A small class-conditioned image diffusion model, trained from scratch.
Model: 5.84M parameters, 32-pixel images, arch uvit, norm layernorm, activation silu, moe expert_choice, num experts 4, patch size [4, 4], layers 8, width 256.
Training: normuon at rate 0.03, 13200 steps.
Data: trained on stained colorectal tissue patches (NCT-CRC-HE-100K), 22605 training examples, 149.5 epochs.
Rows from block 2 of a small class-conditioned image diffusion model, named by matrix and row number. Rows with one number belong to one neuron. Each number is 500 + 40 x the weight over its row's rms, rounded and kept within 0 to 999. All counts start at 0. Numbers have three digits each. After the name is the row's rms in percent of the matrix's.
After each neuron's rows are labels from the 100 images, of 14848 (inputs lightly noised), where the neuron reaches its highest value: "strongest on" is what is common among them. Only what is clearly more common there than usual is listed. The data: stained colorectal tissue patches (NCT-CRC-HE-100K). In brackets: how many of the 100, against the usual share in percent.
# fc1: MLP up (model.blocks.2.mlp.fc1.weight, 1024x256), inputs 64-127
# fc2: MLP down (model.blocks.2.mlp.fc2.weight, 256x1024, transposed), outputs 64-127

fc1.274 084:500451500500500541500500500499500500500579500500500576500500500549500457500507500543500459500500500553500500500488500500565500500500500449500500545500440500500500500500500500500500500500500500
fc2.274 115:500500446500500500500500399500500500500354500487441500500467500467500588500450410500500554500500502507594500390560500500500500500500500500537538439500545500500408500629500500444500500411500500
strongest on: tissue: normal colon mucosa (28 vs 8.8)

fc1.217 168:500416500460500581500500596500500477516500500500500540520500394500380541500500457500532500500500500558500460500537578533500500500500500395570500558500500500585500500497500528598500500500500500
fc2.217 102:500454500500500539500500500418500481500500565500500534500500447500500565500454500573605500427500536500450442500575500500500500500500590500605500568500500444500500500585500500500584500612500500
strongest on: tissue: lymphocytes (94 vs 11.2)

fc1.178 089:605500500447500500500500576493500500500500500453400685500500491500390500500500500563500500500347500403500500500456405500500500500500500500500500500500500500500500562500500500547500500389500500
fc2.178 069:500390500612424500500638500500500364500456500500500500500500496500596540500500500500500500500500500529500500534622530500500418500500500385500500500500500500594500500500500537500500500500500500
strongest on: tissue: lymphocytes (30 vs 11.2)

fc1.402 114:402500500575500500500500488500475500500500500500500500500500500424500431500557500566500500500401512500544429525500500500565500500500401500500466500500500500360500500443462436500500500500500583
fc2.402 088:451500448500500500500500500500500450550500553500500500500500500604500500500500500500500500500528500426500500587544500500389500451500608500500635486500526500612500531540500517487509500500500445
strongest on: tissue: normal colon mucosa (44 vs 8.8); tissue: lymphocytes (44 vs 11.2)

fc1.214 121:500500528500500420500453345432500581500500500500500500500500500500500500500500500437500500502500500500500500503500500420500500500500537527500500550500500611500476640617432500590500500422500500
fc2.214 080:500500500500500500500589521567500500500411500364500500550500500500500500500500538500500500563500500603403543500530500500500500500500500500500500500500500500500500500500500500396500500564500500
strongest on: tissue: tumour epithelium (45 vs 14.8); tissue: normal colon mucosa (25 vs 8.8)

fc1.123 074:500562431500500500500500500500500500500500500500500500500410500500500500500500577500500500500500500441426500500500500500500500500500500500500506492500500571500500500500500448500500500409500500
fc2.123 096:500399598460500500549500500620500500500500500500396376545500500544500500500500500500616500500500500500606500500500500500517583500440500500632466508500500500500500404410500500500500500500430500
strongest on: tissue: mucus (25 vs 9.1)

fc1.93 131:453500500500377500438500581500500500500500500596500532500500500500423365500581500576500407500420500500500433518500500500500568500500568466509500500500463389559499500500500500425481500463500500
fc2.93 025:500500500500500500500500500500500500500500500827500500500500500500500500500500500500500500500500500500500500500500500500500500500500500500500500500500500500500500500500500500500500500500500500
strongest on: tissue: mucus (47 vs 9.1); tissue: normal colon mucosa (29 vs 8.8)

fc1.676 088:500581396500500500432462500362500500543500389590500526500500500433500617505537474500418460500500500500579500399500601500500500500500500500500597500500500458500579500500500500500594500411500579
fc2.676 131:482500500500579500505489500500500431500500610500500500432470590500500500500500526530500500458500500500500516537500449479500500448500458517500500500500582500500500500536574500500500591500528526
strongest on: tissue: debris (53 vs 11.2); tissue: tumour epithelium (44 vs 14.8)

fc1.51 180:426500500499500443500501415500591500434423500417500444500460500500476500469500500575500500500420500500500500500495548500567500500565424500465431542516500500500537500500491491500500500500500545
fc2.51 172:500515500500544500515500500500500517500500456500500529534500566500500500404553500566500600500393500500500500500500570476545500500500557500619500500402484500500500500458500500500432500562583500
strongest on: tissue: normal colon mucosa (100 vs 8.8)

fc1.635 105:535500500552500348500473564500500500500500535500500647371500500500426428500500500500500500500500514500500455500478500500500500505500500500500500462500500500448500500499611500500500500562500461
fc2.635 089:389500500429591500500500500420500500500478500556500500500402500618500500500500500500500586500500500604500487420500500500500384500463500500500500500500500500500500500500500442500500601500500500
strongest on: tissue: adipose tissue (61 vs 10.2)

fc1.118 140:534500500559500500413432500500500500500468500462456491500627500500500427449565500500500500573592557565468545465464500503565430500441500589499548440590500500584500500500500500500558504500500500
fc2.118 145:500500500528547448500545479500500500530500500500473571500587453500527365468500500500415500596538500500500500515500424635500476518500500500440551408500496500500500483455487500500550500500500479
strongest on: tissue: smooth muscle (88 vs 13.4)

fc1.261 077:500500500500500601500500456500500500508500573500500500652500500500505435407379506500500500585500500500500500462453500500373500500500500500581557500500538567500500500395422500500500500500500500
fc2.261 141:500409549596500500448500500500553500500500418500475442390500500571476518500565500432520614423558500500555500481500500500456500533588545500463503500579441500386500531548500500427500500500445500
strongest on: tissue: debris (58 vs 11.2)

fc1.42 111:500498500497423558500500552500500500500442500558500500417500588410500507426588428500471500500500399567532500500500500500500500482523500500493500500500500500500500500500500590500559500423500500
fc2.42 137:414500428443448500500500591500571549500500500500432500412500500454500500500500556500500500500500596500471500500438500515586467443500527500500500518402570500583500500500500544468500578532566500
strongest on: tissue: lymphocytes (83 vs 11.2)

fc1.218 084:500500500500394500496500500500500500500480597500500500500500474500500500500578500500500528500500500500500500485500500500558500500500500392500500500500556612506500500500500500500500500450476500
fc2.218 069:500500500500500500500500500500444500500500500389500608500500500500439527500500593380500564500500500584500500492500500500467500471500580500500500500500500500500487500500500500500500427605500383
strongest on: tissue: lymphocytes (31 vs 11.2)

fc1.580 068:500500500431450500500500500500572417500500500396500500518500500444500500617446500556500500500430561500500500500426500553500532500439500500544463500500587500500500500500500500500500500500500500
fc2.580 108:500500500500604500500551500347500642417500498500449500596489611500500481500500500500390500500500500500500500580500500500500469500500440500436500472500500500457500500500500500500554618500500531
strongest on: tissue: normal colon mucosa (77 vs 8.8)

fc1.298 096:500500500597500500573500500500500500537500500500500634500500500523500500388500500382500500500500411500500500500500552396500590500500500500453500500500500500500538500569526500500480500500500532
fc2.298 112:500500500463500500500500579500500556549500500500419500500500500500500500500500573500411500407404457608500498500500500578500500500500500586500533468500500500400500398500500500495549500500500567
strongest on: tissue: normal colon mucosa (30 vs 8.8); tissue: mucus (28 vs 9.1)

fc1.487 118:500532500483500418431500500500500500592500500500506500422500500567500533428524500500500426419576500500500500500561500500511500500419500500487440485435466500500500500500500500500500341500500515
fc2.487 148:570437500500459571572500500516500500445500428500500500500500500500500500402500500500482584500448574500500545500500570500529500558500500390500568500500466566409500529500500500433500544500500461
strongest on: tissue: smooth muscle (54 vs 13.4)

fc1.273 095:500364500500500552475500559500500500500500500500500500500500443512500437500414500500500477559619500500500500426500500500500500414500500574500500500500500500500474500500500408652500500500500500
fc2.273 098:500597500549500500500500500500500500500500500500500500500500500425500500379500557500500551500576456500500500565500500500500500460500546500500500500500500478500500468500500500570500554500500500
strongest on: tissue: smooth muscle (55 vs 13.4)

fc1.316 079:500500555500500500500500500500500448601500500395556500500500500419505408412500500500430500500500500500485500500442500500500617500517500500610500500500500500499500420500500500450500500500577590
fc2.316 137:457572500500500500495587500500500591500418500500410500500500456565500500500500567500500500560500547500500500443500395500500500617471603557505542500500500500500500500500500500460462500532500500
strongest on: tissue: debris (34 vs 11.2)

fc1.661 071:500500500500500655500568500500500421500500500500500500500566463500500500500500591561500500606500378500500564554500500596500500500500500500500500500500459600500500500500384618500500409500500463
fc2.661 143:593500464435500554500500500500414572472500500500500500574475500417589500500500500500500500500500581500500500395408500542500500500500500500471500606461500554525500500500500500400500500500500484
strongest on: tissue: cancer-associated stroma (27 vs 10.7)

fc1.172 069:500500408500500500578500500564577483410569391370500376500500411500437500583500500500500500500500500500500500500408500543407500500500500500571500500500500500587500500500500500500500552433500500
fc2.172 105:531500621500500585500500500481450655587484500500500500500500500549382571553500500604575435458407500500593500594439500500500589500556500500500500400500500500500500545500453429500500500559500500
strongest on: tissue: normal colon mucosa (29 vs 8.8)

fc1.146 099:555500500553526432500500550523500500500500388500418500500500500509500500500500500500477500414500540571500461514500500500500500500577563500434500500500395471500500500500500437601500500500500500
fc2.146 086:425500517470500500500500505500500439553480500500500500500500583500566500500405500569500377627500500500500611412500500500500500626500500500500504500668500500572500500500500500500500500365500500
strongest on: tissue: normal colon mucosa (45 vs 8.8); tissue: adipose tissue (33 vs 10.2)

fc1.213 105:500500596500563500500500500500500347595500500500500500500500500500590500500500554500500500500500500517500500500500500500500500500580445580500448574440500500563500500479500583500420500500500500
fc2.213 115:500500500595500500516558500454500500500521548500500500500500500500500645500500500500560500500500500500500500500500439500402470500482368466565500560440500500500500534500500500500432544417590517
strongest on: tissue: adipose tissue (59 vs 10.2)

fc1.288 090:500500611443430500500500559500500500500500500490401500673500500500500500437567433500500500500500500447500500500500500500521410435500500500500500518640500500500554500500500437588401500500500500
fc2.288 111:500500500500500500532556463500500500500500500500585551500500500540500500500475500500500500500624530568526500442557500592500500500477584500561500500474500488588464500550533500463500500500500488
strongest on: tissue: cancer-associated stroma (30 vs 10.7)

fc1.631 083:500500500500500500500500500500500500500500500500465552500500458500518400500356393590500500500602500500515500574500500596458500500500457500500500422432500500425500500500500500500500500500500491
fc2.631 087:500396500500500500588500412500433529500500500500500500500500500500500568500568500500500430570500500500553500481500500500500500500447564500500500500500500500500500500449500500500428500500500500
strongest on: tissue: lymphocytes (59 vs 11.2)

fc1.239 084:500500500455500500500500500500576459500575500500614500404500500500500500500500536500396500550500500594500500546500500500500500610444500651500500500500500500500443500500521500500500500387545500
fc2.239 109:500387538500500500500500500500500500500459500500476367560500500500500500452500500517599500500434500500500565453500500500500500500542500500500378590512500500512500387500417500500500500562500573
strongest on: tissue: adipose tissue (51 vs 10.2)

fc1.627 089:500500500575500500500500500500394500500500500500500500500500500473500500414327500500500542500500433500500500668404500500500596500500500500500500500500500500500500500500598458500574500500500500
fc2.627 081:500500500500500500500500470500500500500500411500500500431411500500500500500500542500500500500500500542500500482638500500500500537500500500500500500500500500500500500500500555500500500500381500
strongest on: tissue: normal colon mucosa (34 vs 8.8)

fc1.623 104:500448500500500500500554500581500589500610500453500481443500500500500500500500500500500500500500500500500500403568567500500500478500500500500559500500449344500567500500586432620500427500500500
fc2.623 122:500550500500583500500537500500569625500500500428500500500548580500500519500500500500500500500544500500431500500598500500500408500500500500500500500500420500434513500500500488500512500500500500
strongest on: tissue: tumour epithelium (51 vs 14.8)

fc1.754 070:500500500500500500500500500419500431564500494500500500500554445500500500500582500500500500500423500500500568500554500500464500416500500500500500500500500585500500455476500500500500500500500500
fc2.754 115:428559500382500500500500500500500500500500500500561500500500500500500500500422558500500500439500500440524500500500500500500500500500500572500500500500500441583410500500552465500500500500500595
strongest on: tissue: cancer-associated stroma (37 vs 10.7); tissue: adipose tissue (27 vs 10.2)

fc1.116 113:500426500536500500500500574500500500500500483402541457500500531500500605500460500500500469562616500500500500500500500500539500475500500541500500500500385500500514449500462444588500411485500601
fc2.116 141:462613460559572473568531500500602535471500428500500500403500573500500500500500500500500500548551500367544524500500500500500500500500500424500432500500471500453500500500500500500561500455500465
strongest on: tissue: smooth muscle (61 vs 13.4)

fc1.65 085:417500500500392500500500500579500500500500500500500500563500500502381609500607443423500500500500500500500500500500500500380435530500416500539500500500500500500500500500500391500555500500500500
fc2.65 063:500500500500500500424500500500454500500500500442500500500500500500500500500500500500500500500500500500500500500500618464500500500536580500500500500500571500400500457500443579458500500500500500
strongest on: tissue: lymphocytes (46 vs 11.2); tissue: normal colon mucosa (31 vs 8.8)

fc1.45 099:466500500500500500442500528500581500500500432500500521500515500500500500500500483500468500500566500500500500464500547500475500500451500360500582500500500500500500500500500473675574381500385500
fc2.45 091:500627500500637500392630500500500500500629500585500500474572371600500500500500564500500500500500585500500500500618500500500500500500500500500460500500500500513500500500500500355367575510445500
strongest on: tissue: tumour epithelium (68 vs 14.8); tissue: lymphocytes (28 vs 11.2)

fc1.329 086:500500500500500500500561428500576500557500461500500513500500659500500500409500405500500500570593500500500500500500500500500500500500396500500448500486500500500500500500500424500500500500500500
fc2.329 110:500500380583500500405500500500500500500469545523598500500500500500531461500500500500500452500500449500599500500500500500403500420500500417500500500531500500500500500500457500500500484500500500
strongest on: tissue: lymphocytes (58 vs 11.2)

fc1.721 102:545500500552500500447540500592465500500500554453500500500521497500453500500467500500500500441474565500500500529500452471500500460500500500500500426402500500539500630629500500521527500500500500
fc2.721 069:500500500500500500411500570601500500401587515500500500500368500500500500500500500482593500500591500500500500517500547530500500500500500464446500500500511500597500503500398500422500611500500555
strongest on: tissue: lymphocytes (54 vs 11.2); tissue: debris (27 vs 11.2)

fc1.125 172:500541500500526500562500466560432500523536449456500500417500490500500568500448500500500500464500513500564541500395478500544500500500436500500500500500459500498500500500500449500500552500500500
fc2.125 141:449588486500500513542500456500500500500500555500618500528500500500500500500500500500500437500500500572500500500449500419458500500500500500456528462500500500500500500530500500581451500500427500
strongest on: tissue: mucus (46 vs 9.1)

fc1.128 114:500500500500500500500500500500500477461500405500500500500500500500495421500520500500421500633460500500500391574500500446500500500500556500500500550575574598500500500500500403500565500500500500
fc2.128 092:560500539595500559500500500500500491470566500500553500500500500500500491500500500497500554500500500606500500500500500500500500564500500500500500500462500503500500470575500500500373618500516420
strongest on: tissue: mucus (25 vs 9.1)

fc1.22 106:426596551500446429381500500577500500562500500500500500500531500532500500398500500500603500501500500500500500500500500500500500500449500500500500442500500500544500466462582500500528500535500518
fc2.22 106:500576500500500500500538500424588512500500500500500553500500500500500500500500518500490544500497500500500500500422481500500500531500500500500555469500500500500500500500500471500443514435500500
strongest on: tissue: smooth muscle (45 vs 13.4)

fc1.9 084:500500603500500500500500423500500500500500500643500500500500500500421500483500500500500500500500446500500500500500500500500500383666500500500500500500500403419500500500500500412500661500500500
fc2.9 056:500364636500500500500500500500500575500500500500500500500500500500500500500500500500500500500500508500500500500500406500500572468500500500500538500500500500500500500500500500500500500500500427
strongest on: tissue: normal colon mucosa (37 vs 8.8)

fc1.110 080:482500500450500530542500488500500500470500414500500500407500500500500500500500537368500500500500500500416500500500500548469500530500500500500500500474500500439500500500500500422500500500500500
fc2.110 082:500453500500500488404500500500500500500500500512500500543500500500552625461500500500500500531500550500551500500500500455500574500471500500500500424500500500500500500500500500500612500603500500
strongest on: tissue: cancer-associated stroma (27 vs 10.7)

fc1.334 144:581500500436469500500500468541500500494500500427500500587609518451500500389436500500500532500500581500500531500500500500465500500482500567468500500473500547500500564500500500554500500500580500
fc2.334 130:470500417466581500500460500500567447500500500440444532500381516456514500538500500409500500532500500500500500500500419500437500500500526591500500500500500500584500500427625440478514599519500500
strongest on: tissue: cancer-associated stroma (49 vs 10.7); tissue: smooth muscle (47 vs 13.4)

fc1.170 062:500500500500500500500500500630548500500500500535500521500596500500500500500500500500500436443477500500500500507500500500500462500500500500500500500500500555500500500500397500500500422500500500
fc2.170 101:500500542563500543500457500500500590553530500500500500546420551500473500416500500581500395500579500500598500491500500500590457500500551571441500420500445500500500500500500500500397622500500530
strongest on: tissue: tumour epithelium (38 vs 14.8); tissue: normal colon mucosa (25 vs 8.8)

fc1.696 075:650500447453500500500468411500500403500500529334500500500500581378500500500500500500500500500500500500500394500500500592500500500500413500425500500500500500437500643500500408538435500604500500
fc2.696 108:500500500500500500500500539506500500500500500500500500509500500617449500525500500522500466500456524500500580500500511500500500500500500500626545500500442458508500500443500588376488500500500530
strongest on: tissue: normal colon mucosa (32 vs 8.8)

fc1.488 114:500500500500568500500500500464500500500500567500480500500500463500490500500521485500500500500422500500500442500500500500500500500500500564550500500500500500500609590500536438500500500500500478
fc2.488 086:500500500500500500411500500500500500500593500500500585549500500500559500511500500500500500500597500500410523500500500500491500471500544500500500500500500509500500407364500500434465500500500500
strongest on: tissue: normal colon mucosa (25 vs 8.8)

fc1.252 078:500500500500561500589500500500500500500500500500500500500484500500507584500500644566500500500500500500500500500350500500500500500500500500500500500500534500500651500455500573464500500500500500
fc2.252 069:500500500539500500405500500500500500500500500500500500408500500500500500500545500448500500500500500500606525500500650500500500497441500634500500500500547500500500500500500500500500500500500624
strongest on: tissue: tumour epithelium (37 vs 14.8)

fc1.484 076:500500500542500500500465584555527500579402500500500425500500400500500500500500500561594555457500500500500500607500500500447500500495419500534500500500394500500544500500500500379545500500500500
fc2.484 081:422500525426500500500500445500500500500500500439500500500500500500431419465500573500500500449571604500500500433424500418500500500500529572449500500500500500500500500588554500608390413500500500
strongest on: tissue: lymphocytes (52 vs 11.2)

fc1.279 130:500500500500412500500500500521500500586460402500500500500500500489500500500500675500500500514500611404500470500575500598415481454544500500500500557500396489500500440501500500500500500500500555
fc2.279 072:407500500500500500500500500500500500500500500500557500500500500500500406500500500500500565500500464500500500500585562500427345402500500500500500500500500500500412500500500539500614500596500500
strongest on: tissue: lymphocytes (96 vs 11.2)

fc1.375 091:500500500486500500500500462453500500500500500500500500500500500500500500500425500500500500602500542500568500500500500454678468500500546500565500500500477500537547500500535443500443500500500500
fc2.375 084:500500500500500500515500500559500500500562500545500500538500500500500500500500500583552500500500500500446500500500500500500500500500500500500500500343500530616365603500379425503500492500419500
strongest on: tissue: cancer-associated stroma (38 vs 10.7)

fc1.584 093:500500500500500500500500500500500500500500573500597402557500500551500500631500500500500500500500500500500500560500500506500500566500500483500357500488635500500548500500500500500500500643449500
fc2.584 054:500500500500532500500651500630500500500500500500355500500500585500500500500500500500500500500500500500500500420500500396500673500500500592500540500467500500500500500500500500500500500500500500
strongest on: tissue: adipose tissue (45 vs 10.2)

fc1.531 100:500500572580500500500584500500500500500500500530421500500535500500528500500500500500500500500557519573500587500500500500500500500500490399500578618500500500500455500500500500500500518500540500
fc2.531 098:500500500515500500437500500456500481500500507500411500585500500500500500500503500442626500500500500541470500500448500500500500519500500400511500500418500500385500418414579500500500500500500547
strongest on: tissue: lymphocytes (82 vs 11.2)

fc1.492 087:500500500538500388502500479550500500500500500500463500500500588500500500500454500606552500500500500500500500500500500500385500500406500500500500500500500500500500500500606500500500401500500500
fc2.492 061:500500500500448500500500500500411554500500500500500582500500500500500500500500500500500500591657500561500500420500500500500626470612500500500500500500549500500500500500500500500424500500500500
strongest on: tissue: lymphocytes (40 vs 11.2)

fc1.296 135:494500453574500500500500503539500500500500500500441500500500500483561463500550500453500500401500500500520458603558500500500500500597500500614609532606500510500571570524559537467435425500500500
fc2.296 037:500500500500500500500500500500500500500500500500500500500500500500500279500500500500500500500500500500500500500500500500500500500500500500500532500500679631500500603500500500500500500500500500
strongest on: tissue: cancer-associated stroma (37 vs 10.7)

fc1.355 081:435500500500500500375500500500500500500500500474519559430500500500429500500500500500500500500500500500510500500500500500500500369500500418500586500500500500500500560500500500500500500500500467
fc2.355 101:500435576623500500500500500500500500500442500528500553501500500500500500446500500500500500500500500500544509500500500500545447500500500500500425500500500500500500415500500500500522500522500514
strongest on: tissue: adipose tissue (35 vs 10.2)

fc1.333 087:500560500500500500500500500500500426513500500500517500585500500500500371500500500380500500500500500501500500500500535500500500500446624500606500500500500584500433500500500500500500500500412500
fc2.333 097:500500500500500500500500500500500500500469532500500387500455500500500500500500466500449500500433500500500500526500500500500500500500500450500500500500500500500598529500500500500467500551564454
strongest on: tissue: debris (33 vs 11.2)

fc1.23 079:500569500591594540528552655613622429500500656500500500500500431500575500500500500468566500500421500500500500500441584534466500440500500500500500500500500500500500500500500500570601500500500500
fc2.23 121:500500500664695596578547607461559565500530608500500434500500500500500500500500500500432500500427500434465500468559460500500445500438500636381405500500500500500500500500500500500500500443500500
strongest on: tissue: normal colon mucosa (64 vs 8.8); tissue: mucus (25 vs 9.1)

fc1.747 119:500348565500500397500500500390500500500500431500500500500500500500500500601523618451500500500500526500500419429539465500440500500500502581388500500509544408500500500500500500500570545500500500
fc2.747 143:500500500500585575500575500500576516500500500437500500500453473500500441406560468579500500500608502500558549500500500500500489480500500500500500500500477440500500546500575500500500500500500450
strongest on: tissue: smooth muscle (95 vs 13.4)

fc1.451 085:562515500500500500500422527500500437500500500500500500500500404344500500500500597391500500500500539500417500466441560488500520605500500500500500500457618500500500500488454500500521500500500500
fc2.451 096:500537500500500422500527500448500564500415529500590500500417500570500500500499500500500500573500500500500514412552500500500500500500500457577500437500500500500342500471500436424500562500500500
strongest on: tissue: lymphocytes (48 vs 11.2)

fc1.208 090:500466500500453500624500500572500500500563341500500500500547500500500500500404500500500500500385500500500479500500500500483500500500500500500500500500500526500500553384439500587500500532500500
fc2.208 099:446577500500500500402500500500500500500500584500500500500424500500500500500495500500500610500500500500500562500500500500500500500500500500537500500602381500500500431500500500500466587429500500
strongest on: tissue: tumour epithelium (66 vs 14.8)

fc1.94 119:500554500500500500608500468500543500500473500437551500463500559500468580500500632500500500414477500500420500500577500412500500595613500500500435500393572500500553500500500500500428500500428500
fc2.94 111:540500500500500601500500530500500551575575500500437500500500500500500500500500500498438581500500500500500500500418500500500500500500500580500527564573500500438500500500500405500529500500500602
strongest on: tissue: adipose tissue (94 vs 10.2)

fc1.692 100:500500500500500500500500500500500500571533500500500420547464597500500500500500500500500460614500500500598500500500537514500500459500500500577500344500500500500588500594636500510588500500500501
fc2.692 062:500500500500602500500500500500500500358486500500500500500500500500500500500531500500500500500500463500500500500500500500500500500500654500436500500633500500441500500500500561500426500500345614
strongest on: tissue: mucus (56 vs 9.1)

fc1.28 087:500500500567500500500628402664500420500500500500500500411500500500472500500500500500529500441500500500553500500500500500500500414500541544572500500500500500500500500500500500500561500577500500
fc2.28 090:500453394574500609500500500500396500351500500500572536500500588500500500500500500500500500500500423500500500500500500500580500544500500500508500500500500408576500500500500500500500368500567500
strongest on: tissue: smooth muscle (38 vs 13.4)